From a checkpoint of a small audio frame classifier: log mel input, batches of 512.
Rows from block 9 of a small audio frame classifier, named by matrix and row number. Rows with one number within an expert belong to one neuron, the router's apart. Each number is 500 + 25 x the weight over its row's rms, rounded and kept within 0 to 999. All counts start at 0. Numbers have three digits each.
After each expert's rows are labels from the 100 clips, of 14848, where the router gives the expert most weight on average: "top examples" is what is common among them. Only what is clearly more common there than usual is listed. The data: synthesized solo parts of chorales (CocoChorales). In brackets: how many of the 100.
# router: router (model.blocks.9.mlp.router.weight, 64x192, trained with AdamW), inputs 96-191
# up: expert up (model.blocks.9.mlp.up, 64x96x192), inputs 96-191
# down: expert down (model.blocks.9.mlp.down, 64x192x96, transposed), outputs 96-191

# expert 3
router.3:517458517514478517463461504488548504489518493517456521523502512512473510467501496519535486433505518495493482473484470484470452467456533533484529552460507513513511476462482488550504457493483520473530504474539489504466537510505535513490555489515482506491518470470459481465538481544481499526
up.0:502490484488471532528494502494485508484471475515506516549481528492489530485470495497498458493487485484500493465556508440515510531514515467511507528462472482504484528497523519519500532481465499498543524497479523529485507472483504518536534468544468527500483487478529489484525464534460515482
down.0:512483471491531505531519547533550523496492460508496459520501480533508476501498512490500511510463504451502527479522471497497492527519498493459494532481528473484537517454524476517511497514474481497509523504504455485526524487523508472486504504497500512435462529497458495514514461494481487512
up.1:502512491488520582490528495525473525525523526530524528513477554512480463491473533487515513497468444495567509498444466474515472513470535474475490498500470454484497487506481519488471519507512474514519473495547478499483490493510501493515493524481481526505477519506527527511512505484508510482
down.1:499470504509530485454470509505502521449467507538549485475497467524533504498485489498505527494474502473507499541472503545457523534538486490503508526508486509486513503459527509518510438514501530469531486478511501482496454503460489511452491477470522514488527483528494497538536494479495449548
up.2:542522505505510495453495491494453522536484518532528499502474539495487509462488496466456502491478501493537515514571481495444518558470488493481507495463493494469504500479542512517494457506498463497526537490487477486470525525485512518523464564546484520493522516477549493489519498485470502496
down.2:503493514487545528520512470484544529488517510474552459488479474522501497508516466518518522523539468497491487514477515477476467504490513485473471528545505515526507513508528505548498471512479503502519488470517503501493530519467485503469540513493550513503516489533459500498463490506518499492
up.4:489537484475490500466458485506475511503573505484500478527522483505494489468495500493479496461474518486476480462532514524496488480470474494470512544487476500510477490494495478548510478494495504549484512511475467484502509525543494522485554471507526461488513496523492478507506500501511496475
down.4:465504559465541513505506501466496481524561496471525518489512536486502475484494509483520473484504489497545531472518527482523519509466449489500503434513456481501485475569504529501504510457500493560499477509515489459513483495502509507528444521480519479512455536470506494521480503497548530461
up.6:515474502509472499479513506537476483503469472513507492520495516502500553484463491498519495496455503483487485491530467472504480490513496527502508512528460499489501486498594491488483492484471490492512498487500523482491519552491540545493505494521480563479469482477499485581506517478493494490
down.6:483488535522543491495545510500543527502485508420492507474488534510516534495526501487520528500460477519481531456477486487521488496532493489482521477502481507483543517515531509514451500480487546509508505469500512443498509487474499488521508554505466537484491517469478493502484507459493495496
up.7:524508468518527502521520450518503507469495480496500472475450473504474474502515536547506496502534467514467542533476491535532483497500471510511496523530524488488494481498439522489490484517526484486461483492512500521521484490531485535489540490471494488493591480486460535496511494471527456507
down.7:503501533512503526461509509508496536489469485506513497529494461504463508459507455506469460490508477484535469554517545487479502473495504543487465464495491550529539501510512493532482499495528534498522503466516506455480486511462512487498486502478520511525479470491539520521478482542544490562
up.8:508574472484480532499454473470462487503474527508493506504488555492500492499482481488503490487487501509505491491547503512475472514504494481501530476477494495489481497517487489576493505513478499454507513510499497488509488480480522602529498554513517523479539469476512479496467494482488481476
down.8:521528522500504507514482491455500490510479483517473508523540527495462522508518521478455548472483493543483528503466500512508512514497482525481507497470538481514509507488463455517508511503516461519469529483510536501515482463536450552512514549520493491428531496472510485489499489522524493513
top examples: violin (63); note G5 (35); note A4 (27)

# expert 34
router.34:525522543500483526498465494469506507486480481491483530451509539505509442491516515504520524457496471500462487490454519532500467482462458533479468493510514498550526549511516515537499501475486517471517503512501471519486493478461523462523455488522537507554496509510496504464506508475511480506
up.0:502474519487505486508513520489505509511495505527498514487487533491487505527464533504543495475517490497492509543498516513479480459497497533493479464472492494501493518531484505520536523474448533505505445513505577518399524515524517498510497506474490508471500515466531482481489489505535472483
down.0:519483529495457463516506485466517510500521493427509498512539515498511520485520478474460484551448531509520524480485490535517527523524531487527531496485498525507505510500522489465463510513512515519501548476569434498497503517536500488464458500489453447511457508500520507525482514562500521482
up.1:525535494522485488516516496519493456528486482481557497506490514483468496468481486473485492504469509461496479526499491548432509472528499566512502528480448467508487502490517515509481553485488463496512497490499487509556527519497496515461490489484513479516518511474517519469507478494512495489
down.1:487516524487484493463502502499535483479509494469495440487507493478494543474487498506510493511516495489528507520505546500534501507517523456506476506532504518494484457487543462515509478503492469497505475537517466540526490490471574510495513474529433521498554478550510524509499519501524487484
up.2:496479516491497494494484506522486537566485508507467577489500497495493478509524557499520543484507489480480499504508474502518508525494480512502473471472515532502490502495495483520497483491491449476501510535508529506561465474504504485529516505486560563510513565492574474505476517505492575534
down.2:470494496465525459480523467502487480498501512513533448502523524470506462488501525508485448488457509532497487486504515472505496500503505518494503505500528486511465496497502529479532510547490534537487508495474504459470505521526490490468514494490438480501475471491438543475498508530489466480
up.3:493506518482508481547480523503475478494454487495478498475525520535533517485504494475467471492497466542494512514451548483513503499470516499479515446548500541510479510498478535524541488502464512528487519504481447478531470520521501520487462514496526544520490529530495493468470530525477482454
down.3:480486525497522474473499488519480510524523538470482489508473498475512501491485487458512551484464489447489509485519493544499504511513485468527479515477503530517478503509493462438442524486517485508521481523485562518499477518537512515483536543501462495450535473481536484530548481494494518499
up.4:522559552504512523524531520486472519526482471491494463494508485471518510485503481458515502472480502493504512483506488521463498508494486543458496511492503488471539520504493513456484569510478497465458472483503459486517500506530493478479532495515523487501480572461466529518482453497517519509
down.4:454526478475499488490484490504533539489495501465476512484483505553531517470521525494523508483500523498500460525541525514466490490497456443492460518499511471506500503512506487543493443518536503490518505476490496514481491525487486493496508496494509500518518467524520539523556500503479518497
up.5:500509530458487487487492465477478520494496500496462490475520514482483472491469523585494504478469484512487489501460498484500473505491462538548506481479489492530502501546517511542491483486527547519466473524532452504544492518513488487488514506504483514535520478507508519483498516475480523472
down.5:514477510484509531562497539504536526455474514495449508479458497523501526504468487477475492527529495538537479495505533487477518505471556457487487477514510492473510520499492523486492503473475525554528516512479589475503487487501484481475521510535531507531484526511518459534481499552501463498
up.6:512499503456468489495537502516480483493462496477499498489498507490506535453504470493525498509467496472502496499515487436527488458480517553496520504521475510472524496511599496515485488489474518516477508500517494474505489552478537551496472482494517557486475486482491472568493556482512523474
down.6:485527523489442496446530483528514509483489482494486461485498494493498552442460525498536489477465516507528505491538523481511524483445480470483518486481498510492500488510543509527463488504507533513471489526482523428527471501486523536496480509489446475497502491482498489521497522516525507510
top examples: note A5 (75); note G5 (51); flute (45)

# expert 33
router.33:494473498503495491492473509482516519481501460515499565490456483505506517454555445526539508498504466489505523511575470462496490493494518526471507510522508492504481478462478482497500510537490497485541523470525487452492505505492492488527554518534451520480539480496529461472535548449522482527
up.0:518496502502489525501539521504492548514507475464493536507476471491456461507485489532505527475528459475501490519491504572496515481432494467472489509476506457522480468498535474476529524474481457491481503515468525538476492492505535482521515501514509501538505505528536483529517485474506519560
down.0:489502494513504480553534500479488494485518486505514420439506517523523449500474538495520514501495450503486528512445515476488481496463471495539527520495471485509493474484466523475515515489489501522497493533496507525510492479495495505508500507518508462532519473480500535469500530525523505478
up.1:518485486510494477466479502481504520500484505478539514486482458503451507482520471487450511489520476499510502516574513513556571488530503539508483464538535492495536488533523499549453485468510511491517516495512461483513503503530538498487487478498505483520511494502474489477541439479525486492
down.1:511477509467483508551507466474544482488504514466486472496481525507493501553504509491502481548530515495492478489460473509507470507482493507552461540481457477492519481499482514453527540484495539511504518524536510498486520495569489492516474527497468494469527515503552498475505523528504541530
up.2:510513520521524523460472508505454508448477493506515537503489474533496475511470472513522496503546512492522485485509535500487504497499498525473485495466564502474495506493478504495488505497472514487555512490524547469493511521520499532471489554462478473508535491530497488479456512500522496480
down.2:471520546517500480499477506519437521524512504502503546513454457494479527524507488515510528485479540448506531502493460502530529525515515494492508510517487517455498503534542508503508488475509476496546493528461521449531495497525467488494520555499510496493503494532516511488458482522461508558
up.3:493524494494501520499523484465503464503551483494489501503492529472496528512545531468463467540524481493498432482514507465494486478490483489464523510501506505539479469468507492512500503483474517528523492512536481450481484534508471565530520531585486572469477503487552518504522520510501501520
down.3:465514493485442530471501488471518516526460554498493471481480529514557516501507481511426484526530496521486492500506502546488520504524510485526526502494500480494533523468454503490491499517510468486513485497551435494486455496489495512516544489513501511511524516513515496467487523512476504546
up.4:496444492513482488488490503532487513473510473486511475449496507496505484484536485490508524547486522504503545477500468501514481504499532544476529546481466477462507463526543492449498481478488511511537497462530494492446484483485506493533500453489554497514434516543464505546464523467522484537
down.4:471513496529484502507451534475478493522516489508462515510564493474495520490463507472482541474523502489525474509480511538492514461451491495520522479517458455517495526493545461527472500539533448478523559479524508493545489506492540515498527506517490523496515513500492451507504503547505484514
up.5:502523494499480480465519493495501501509508513501471527476502463482477507461504514448494532530482530478489476483516473507487467496526485549465481481473491506476511486506599486510506494511460467511504492523540502471498492538507507506491476468502501526483500517500515503560518517465477505496
down.5:498493491482509514458503455548499522518492509532480469468503523505511508480500497526509487543500507497530509489463529488492500489506519447488527518497483519513502499523493499479441499471493559500507471518474470502485491492516469526519463482528530502554468475484497532504513549508525491448
up.6:499471485458521483522473512503523458536484497486500503496514482553483529501470500473464516468459499499507517473519490511469439562540454514525498510492489498487519540531510471521531516495496525493464523511507506500446486463478512511522485496485504517470506506494505541493473471534526473495
down.6:537507524517497488501501470492520548506513439477502502490478526534444514527512526519502521485469579518501494514501468486508511484476486527557537517529495513478492514498529469513474494476483453474533499502499500511510494538473522495496508527517515521487528539522523491493466530480487526476
top examples: note G5 (53); violin (45)

# expert 56
router.56:480508518483506491498497502491463490519501505478494440508480499521502504528541515492473529492490508507513515493502491493532530511528474493499457487517485466461444527510493491467391542481512479503522532527508505497548496475519480494468478510486515511524461531508527489536502473496498487448
up.2:499510495524500543492507480502466521526531472478489517517457545514506513475505545546498477521487489495491486473484489503500475507563530467491479497485503481520502504518466533456510498495509507485544500496506481471528501453484490526498511517575499552493521471481529499468522477488521482473
down.2:465519489489527458507542542510490508485465498526491525505505491484456497476508456461503545480496555514492512511526505515499483493475493537511523497519466560462465520500559484538476541469521482478487552515476512494529529496505527471473448462497521439484506501517472505530491471494482543522
up.3:449500520526485508489504488478517485524500492504464498498494544504492510523501476515493515486502452494518474524432484518509539558525515488510493499520510488501497466483497487451470494464470507499476462541493552496551481498490468522503496528524463527501490493541492498476521512481489505490
down.3:521498453479518503497509504485436474487465489485576477502501522476535505512509508506510495489513509486535503481527542481481484486507466510517522486499509517509524502486459501532488531466520493486482532457487531538512540505497529506551477485476512490562493490470532508519481508575503494500
up.4:497521490531499536482510513506534506499482492502486519557490554513461493470470520464465488484504501471508537468531479482484486460506494481483505502503512503519517480483488450517531465450474491495546519454527560481513508540506507460489536513562499517501526500471477468516492488509501500510
down.4:481490508496507472538493487465436464520478484516531440513510478513506504510491528507496505481500518498481486486483489520542482531480498480480535512498512524448447525496518527445515506529509455532508466516470459488494530500500492531527464494489510518533499510521500531494493473540495469504
up.5:503437493496485525478496512486477483498480522477541514550495440533457590521502475485491486488491470522477499501507485517495507516595499486510507506501501511516494495497487525494491482469491522505508447491499540496451517463480487486483469519565487531503472506507478516464520504499490500485
down.5:488545515512509496499491483520541498518518514520489481495486545475524449499497518533526513503492520447536511526495499483492471503441473473524489490491495474465517497522501461520514530494522398471500561518518462482535491499510530490513536494468493503506481502487515485551509471489503480529
up.6:496545529467533541490544447522478484487460500473492518526502522516519508519484501517456521520543484469512466430484510520491482563534518499467526519499535490480556499474498564488537472485483448493512508460512497490473480500507480559491511522507496514485553497511478514507518494534552485528
down.6:501502468493531504495520549523581508506479508477548469457484518470527485494530527495489499487525462477507479476505514471521489513439523501491490527501510486511549512494443482509532478527458522495529472479515475465511537498492541478541533463493514495509458486481484507506465503565496488490
up.7:478525472466534527493501513542496541479514469487517452520477505512475482502493558531495522517480500536537515531454519509497493474506478518465500496507474500516492491489471503502495504468523488506484507432517492474487516559489525460477513485518535504512526510506472517528480531472490511508
down.7:524504427474540519448489524472517480511462485527553512501510531487459506491508554451474533506505518502496508456499511489475510472479508471495516514488509571517480504523485541489475514548489500535541478477502494550485533504495518467509484507508465518508487492517457537518494512510515471469
up.8:507488483518485474489535548470492514526491498544486502461533473500510526516476491508477480463510488504486492531507511468466487464473495480507476525445488532531500512487487432519505532511472491484439513519503493477504500469513526494471504463510482469510531490470499516504504509525505536449
down.8:537492477463483543496476511484542505514484481480514497439517497475528515512544543488533476497515515474526517500517487486471490510489474496508540497487524494494516501526449452469519478509526502510508481497544480512511531508500504502542430468463467505530502531461479495594493494507513492462
top examples: note G#4 (100); trombone (27)

# expert 40
router.40:541505508466474495480470501488540511498510524517492514490542517482499495467510450536497495449517496519498469485504455496442470495498525527475529523500492523531498497457431505518519513527483486470531516468499488504536495555472507533498507457529505467502524483485467518476511498457456511538
up.0:476496470480547505468516492511451517535507561507519551496473479473436442455533485495505446448468511560495524490485487519478549486549522520494558481513531524527516482506490539524507524517504557524472471527506458505501472516522542496517495487514505477465495493556505536511468528464504481511
down.0:499476493519504470505494507454486514511526535496507503481482499471491509520485516503459492512499499501485508498496506484521486480488418486518476494464480495525444494515521477525509538505508521478492571497494501466549498484505512506478522514497476456517534494498521476514525497516510524462
up.1:560467510503464495550511482510491462491508503503442518508460490450492496512522470516520481525483515544517503511523530462489476465470540541474481494454545499508475489472491495530505469505476491514538516481511453516486492527505503469505456475494516517481478506526497483491490469502479514555
down.1:461506468515473501524473507483487502477523512453517535514524496494495506516501464481484518541504476531559482511540528530505539506525527500500492522479473493514495519531490477512470503484506503459448556521489507509501461481501488482508455480490511506592480504527511492523468491511500478489
up.2:500496488485498496502473487464504488489472572503524506449485481442520507579489504510493517469474485534442510462454458510492496515498502482513517482557508546538525518527523506450482497568487486473525475521469490508496482528475519500515486506512513502485522550467506519455511490523478505511
down.2:462529533542526462471457527532514515491493496439507494524475468529480505473509506514489474494495519494490463470510456488564519495511505531474521536505494462494470523514499530504511523520442514533487486531527507538532538498493528508490498509505507490494452490466490489493524479544515493498
up.3:502483500478516519515518503498476524534493484523494477455519488535484495515501508477489467513482492508487517502496503492499473530541505490479526464459547529480488500499497462498521540472503564476497506515463532491509469588482494491475520474496489498498527478520515520495472509511501445473
down.3:464519486528494505512471517491536544492540493504512515516484484505488452533486481523492496497529539476466487518501514547488532498468466500515483507486498471459472517512487517508488528540463437501473470515519563528532532496505468516494486536480511475516448543506497553520498497527494438478
up.5:560499490496532480475529455501476512491474491478528481524483509477493491527518514464495467476522528528548497516493515506498454519501536450499505443555535477501525534512471533502523466484474498460536499505490485447485536461503513521497509536491472538478532491510500498477510486502492499506
down.5:489512572570494501473464516499456550542533505503502506530481495500501502486535462496511489479494524516486502458500527510476502494518488539538535524520453447517501532525520514491473472474512500506478511505500478506536490517488514464533529490475495470471545488484475529501494476507490521536
up.6:480504471516531483526518509478542496462553541465447533481478464455473520514513496523510491502495513515517469469524530485498513537517476429473441544510455538486461500490460511533546508486473521492524474530522489493508518544498532458556495528482520488535526480534498515475506522482508527478
down.6:497488492463525520491455513477519511507527470488531497500506550494518495503524498509527493432501473486491545513483473488478502445485492488516532471508486530575461483505463542487495461514521475488449476534524531552498535487481502477469507476510514526544498515493507485506504507445474468500
up.7:547520491527563485492471495548491487472493508497495477536518465493550516472481493488482524499473516531515553512472509526520499527491490541491539489494492507493490497506506546565506479554483501492498473504487491529495482474532496509515462525516505487547512527511507495451502491477483476494
down.7:522475473530514498492509488495477492443490493501526471482481454496498490480519516516546536512487487473475497479482514531478526520489440521494486481452528484517495511478414493495513476504481515491517523510467518513547534461536561508485561467468486534547496469485517490510510482477510456524
top examples: note C5 (74); note D5 (38); flute (31)

# expert 6
router.6:504523540521537487484508476514484508509509535524476499519484482512507493498520509489474517502473523526462548498506487495527522497539482499499492508519504524538453540474547471479458568481533459487477473518479524480546511476478532481464492500464471478510483561522526478575491482506495502476
up.0:516524516533531457480477504508478488493482541509413490484478523494553507488505470525502531513456485459497430463480494532515492516499523513513504489484485466495493472506507526476511537509497484495496485515511501500534548451469461557478513522485552496493507473496482494472494473499505513503
down.0:497528534505484530510479464476509490486518509469478480454497465529515493512500510497480503499479512466454499486480474519516461502478492546508519544521484488451527498546502460491483526538495478502522526492582522460508513501504490521468503473478472483471466491511469496492509510526538458510
up.1:502490482475536534481468492495504518516506528521516500461479493494487487514533513468496514479537516477516566473467504484483532483511487537501556504499480533504518517514506455531513452529503491443511495519506422499537468477507472488495519523499489487524491502473494468486504445519519527515
down.1:503484504486482491505541499528506464460484468500499468530510509525511531494480520543496452508514500537501476506512511524497478524470524498442479543494519490491466478472457519477470478475495504533482492485489531558489499532545495548515510468476501503489527476524537551527523541485460462510
up.2:499512506468492507524502510522487535454502507515526531507507504495501500515510521467504486507503456490507508425477561502520512511553533529490533499499528511508482550474531526496510482513510523520481483542453499500542463521519480541529498484497482506526540482458523496452471516519510476488
down.2:532491469479494509519496549494552519445504463493543471517531519529516495510483504505498521460481497490507502538541525516512472553440487458515476512521496492520436514497522449527474509482495476500461480477529481490456492502531526453490477488496498474475505545537477515522525488469507510506
up.3:495454517483547529470520517527495515474503524479512508479523475524444530477511509528490475496529496540514548451476528503538511508463513535484501542480516558535489530488464505577495470507486479514474471490474509493500496491505499528498514514516504458519537484502482526512533473502487485507
down.3:502442502415534549511521493483515486486467505528535520481516486517510512537503524478477497504521519483490587473474478547504522498473489529474558538534526540485500517487503459518526462527501499502466494496510483517513496488516488517483521536498510481493508493475517480506515501507513507511
up.4:527454510500604513485501481517556495475491453493504504502504472457507502569473470558490497543528506514486451509507493485498482499492495543491522491476472563498492511542489487568501524494514494491481483495495527521501498457493503526519500524500496479511482471489509478515494488494467504520
down.4:495485494456459528502487508482448498493484521499491463482485508535472529476505547482507512470493460524484545510478484541529524531509482500529470538486524493481495476488526517472515415498482564517500498485493485526451491504501523492477512461520516464534501494530473531520510549479565476495
up.6:524529538492484547475481449477449501523487502461460539479506494484522501478508492487523534511469549483514449517486504495455491490493497442482526479487487492521508477500536498498519463497511508468482499521505469503502507492454494469516450545478535524458510465523485535482487489522492492523
down.6:489502517467523506471500519534463506503516508484465511509515486508495541512551456503513515510530507504514494512522488514536508457521524514497523513487497507467481496484532497503504498491464499516514472497538502482509513497542470474450498465480473531487524529547503488480487480487519491486
up.9:511457517470544531507492502507496506494488529499469500516487520567518543497509487483497469500519492507457520467474501526541542487485472556446572539516501579536466495489482492497474514461539493495481464500486487504511499529507466550479523481502485501535528470458512470484525502496502507506
down.9:521505499511497485461527454538519531496469522462541481480474467486504486475502473532535499490500498509496534497546529503505517500474493456525493490478499471517527488538477506583502489522474480518483453516502497512474428496479482473543487479459519463540521519479499521514497480492468462486
top examples: note C4 (94); tuba (37); trombone (30)

# expert 57
router.57:531516489499530515500473502488538488498490472509519520471494482470484465491503501495518535452480477510505491511481505528543458483485498526460515468468545492522497505450481489511494546507512486489551481500505476474494531506480532529542484515552487505532503523498493532480466519474499503560
up.8:492575484502504505522465474485461479486466494476474521496480538515523486498490496500494480504514520502517500479517518505468497502488483496503546496496479499481482496513507507569492510521513466477470508503516512506501473507504510577528508555511515488484535488456525499474496512520475487510
down.8:469530489498483551495511452486472469519491515475469503479529560503458488505478511495473524527484499490504467497501488523497485511515502501524523474487530453506465469503520486592508484522450503498478505495484499531516466516523521544531496517522499500478531494448503519522478484497468497475
up.9:471517475534466490495515538498520460548491509526483490485523567507459491496524487560500512500535483481479489478523471482494535503542523489506477497504501477504508494459494488529558491487494503467505506504544495490499469519483525488495490471520459501524482492521503533472531500467539520495
down.9:492495542477481547487538514519487531480508520482464534500513475458488520487529490504532503534540476457474478501473464531497516502535473475499522486548509503521511493511487519477485530500522493505502509480517526545483473500539448440492462511484471486416519496491517514458470485506463514493
up.10:505531464519500521512494495495497452498510531534478530523490491477486508649508485484493565487518485465485474502482522504530500559504527507463490485506527484504472483510493535484525498473539537482514506520495518502555470527462475505501512531512490499461517490520495508476478513461543495491
down.10:482502517518519502488539494464518502470503500468462503520500477490510478470496476518512494510443527486486492500492460556470481531488491484515548487493474510520456555474482510505495514509535517489459520537494547547519513505505473501505505514453536498414499518516558521492496451484500539523
up.11:495502475489459523529483496508481492507516503486583492490547487540496561447490492493506529470581500510476523545498498538519474455515515483499506468505522524500486492478487461495511490502465532472516499459527520504542545482479504513493474502498479474467520485492449513473514535482481466490
down.11:505481469507527503560493535496522446453504466518469516504480526498529537480503465486544486519491525510457465492496435476531533490501477515519502478520481540479451481507530507519458504490489509493501519488519472543442506514480492485495459502496475501470469544488513508495519513549497526476
up.12:458462495467463548497593491500517491533515499513484522506541483519507488488493490503517496482450492511528482505508496499537518538508502510539527472482520526503563506511478530508500481485534435497523552529510506497504498492488472508481505567482456517521509482509537506510494474457495519490
down.12:507464482497516526519496537451539528476465465486492442482492473515505483495533515506439545517479494506561474505523462515469473515473468501513516489516473473500539489509493514520552492527471461516463499519493491519479510484522525514477539516515487474516485514511493517507527475470530524484
up.13:526515514512523508506558510498487494532503495469487557503455507541504507537477489536491480465442496501466469473547492543536507531487482530527521485494503515481513464455522538512493462488523473518504552487509500449545542511500495538485486537516478523512528486488494520476479488525515511473
down.13:513500477496503492465507538516559510461562499531507445529476495466506454466511503437466514494462512543498504526542520470492507502535511487516499456511469468533515484508512523476484499507486446455475502505479482528461477523513476533503516467488539501493493504477510495507520471496536514461
up.14:513509491482492482487509470497464512483485520445526494521505495498500522496438501484494508436503461500525507567488517510530489499519486548532515467498523534443525486479492497508476520485479535451499494481498486474510503520486497510531475520481503460505448499507475514464487520524504533547
down.14:501518501504504506550515517488509488536526560475432536487485529526513484489509468508458502471469507488510472483506498532509486471493539456497540495501499507522479480521490475557492454492490455515535501491468547537504504492510524503552553503498477500457523482466511491515547506539472504492
top examples: note G#5 (100); note F#5 (52); flute (43); note G5 (37)

# expert 1
router.1:518496505531503506503501489520506545436509505510506566462477459473498501483487505502533549476501489501500531527499446525504476468500449512527521492487497505530520485514500469539508491514510528483515484472529512455512503484476549503509529507506492516481505514494498530529516520490451506552
up.0:480521496485500515521505482486490513506489518502518503512469487466531400492494488507505468488514552484503443492474489489487500496497518488486519461521515447491504497527557516512487493551502481493500505503487454474506526490466520493514515500487458506515466496504524540494458496506523497507
down.0:531516500465476526491485495488463474515506473487486469541531495499504490538525484546446455540485477454474523463507494502530480514513504514482505495563502559512453544501497501491506541482510511534488523500479502519494457547505520500474505508473481508485538507515479503501454537488522497481
up.1:502479476518507485489494503520500524527502543514597480525507528496459506488490533505474518467457510522525486463506516513501537491511510500527483548486505500546518514485494477482462456558507473469493487547518529511530487509480480492467507506488485521508503478534484509477481522477481555490
down.1:498485491514443482493516464526496501508500513519489469497491498470554512452521450489462535510538489506492513504487474486485502528500516521534487474482497491517481492483490535551478504510515487496510501548502525481500487469500449506535431502465496533536517473490514535477498511463544506537
up.2:502509456549454545543490515461486503536462527523482517530482476501505466448524515534480473485509470502514511447469506499496499471481490476497536519514503505501498539442485480465514486476498486512504567496427507503541481498511492497515548504523514533476553485516518540535475530501548474463
down.2:498515474479494540532472524466493481504515505513565485482515530489505482510451505523466488516493495492486532526535488488508508505510524482512521554465508477525495507452510470480514488517450485482478486501487457559485483495516485488540524550486507500526464485501495503528488572500494508474
up.3:500487492442480499518476494543536515482468516485481487477502500497517467469486496492536476485524498497503503477492472490535527488460522441529521552513508491520480524481506512510477481454514546508461481518490520510522504469499461486523462468509504493518480491499514513535502484494503506524
down.3:498474483439519517480494497459517472522464537463505473469489517521498470529477464451496484515477506531488504524492542485478500506477507479504499493535548540519512459473491512490523502517496505567523500527518509490483522546483506494492489505481512532533524458477568480491509497529521481490
up.4:460483525514465511499518490505514483486445467510475506501508474493512523499530513464503508514485495504484491566512497550502524477466499506505509508502489512481574477481489485524525517464479536521518516530481506502496533485515545492505524493511508552495471498472463442592497493509587470522
down.4:527473483538492531494498525485471561512478527492447480504503516498500509505503511522566509473468452474472492539518540479509530505488517511478511431494493486469517494503506512498475511536526518522492476522513481489525484482461503498549481500520502495559522476499484519498484486487489494490
up.5:485509494500521470504543457537529522501544504528489513482485492522515494504502517522505507520449490469480478467525490475486505524468521505533511498541463495498498435498474502513491495510486471525511510498506490503497467535538519474512509489516495481486495506491491479528525497485457468551
down.5:507496531516525503535545539477493506504466420498503503566495549482504491502479469513527457442510464518525498532470528489495469512506506519544487443533487509516494523524438473511522491518513503461547511525541522486511500463510503486497454538492455509549477475482513486478498476486504488519
up.6:492508517491466499527459471496472504524510534491515521487491468522475527439468530489481527469518508484559526485540510502486521515524470487523485492497500506450481476508505478494522504501482541518508484508543483517467472470542488459533493438515496509408482511481514528479532477489563490533
down.6:505487449475533548474507470548510549507493517515440482536509496474530472454520488507471471481482484495493497509504489459510499514514504455479504499524507485542491503477470541533532523534525484505482464512467485541529492532466519511506508507515518488477523525519462523516516487483443540492
top examples: note G5 (93); flute (56); note F5 (55)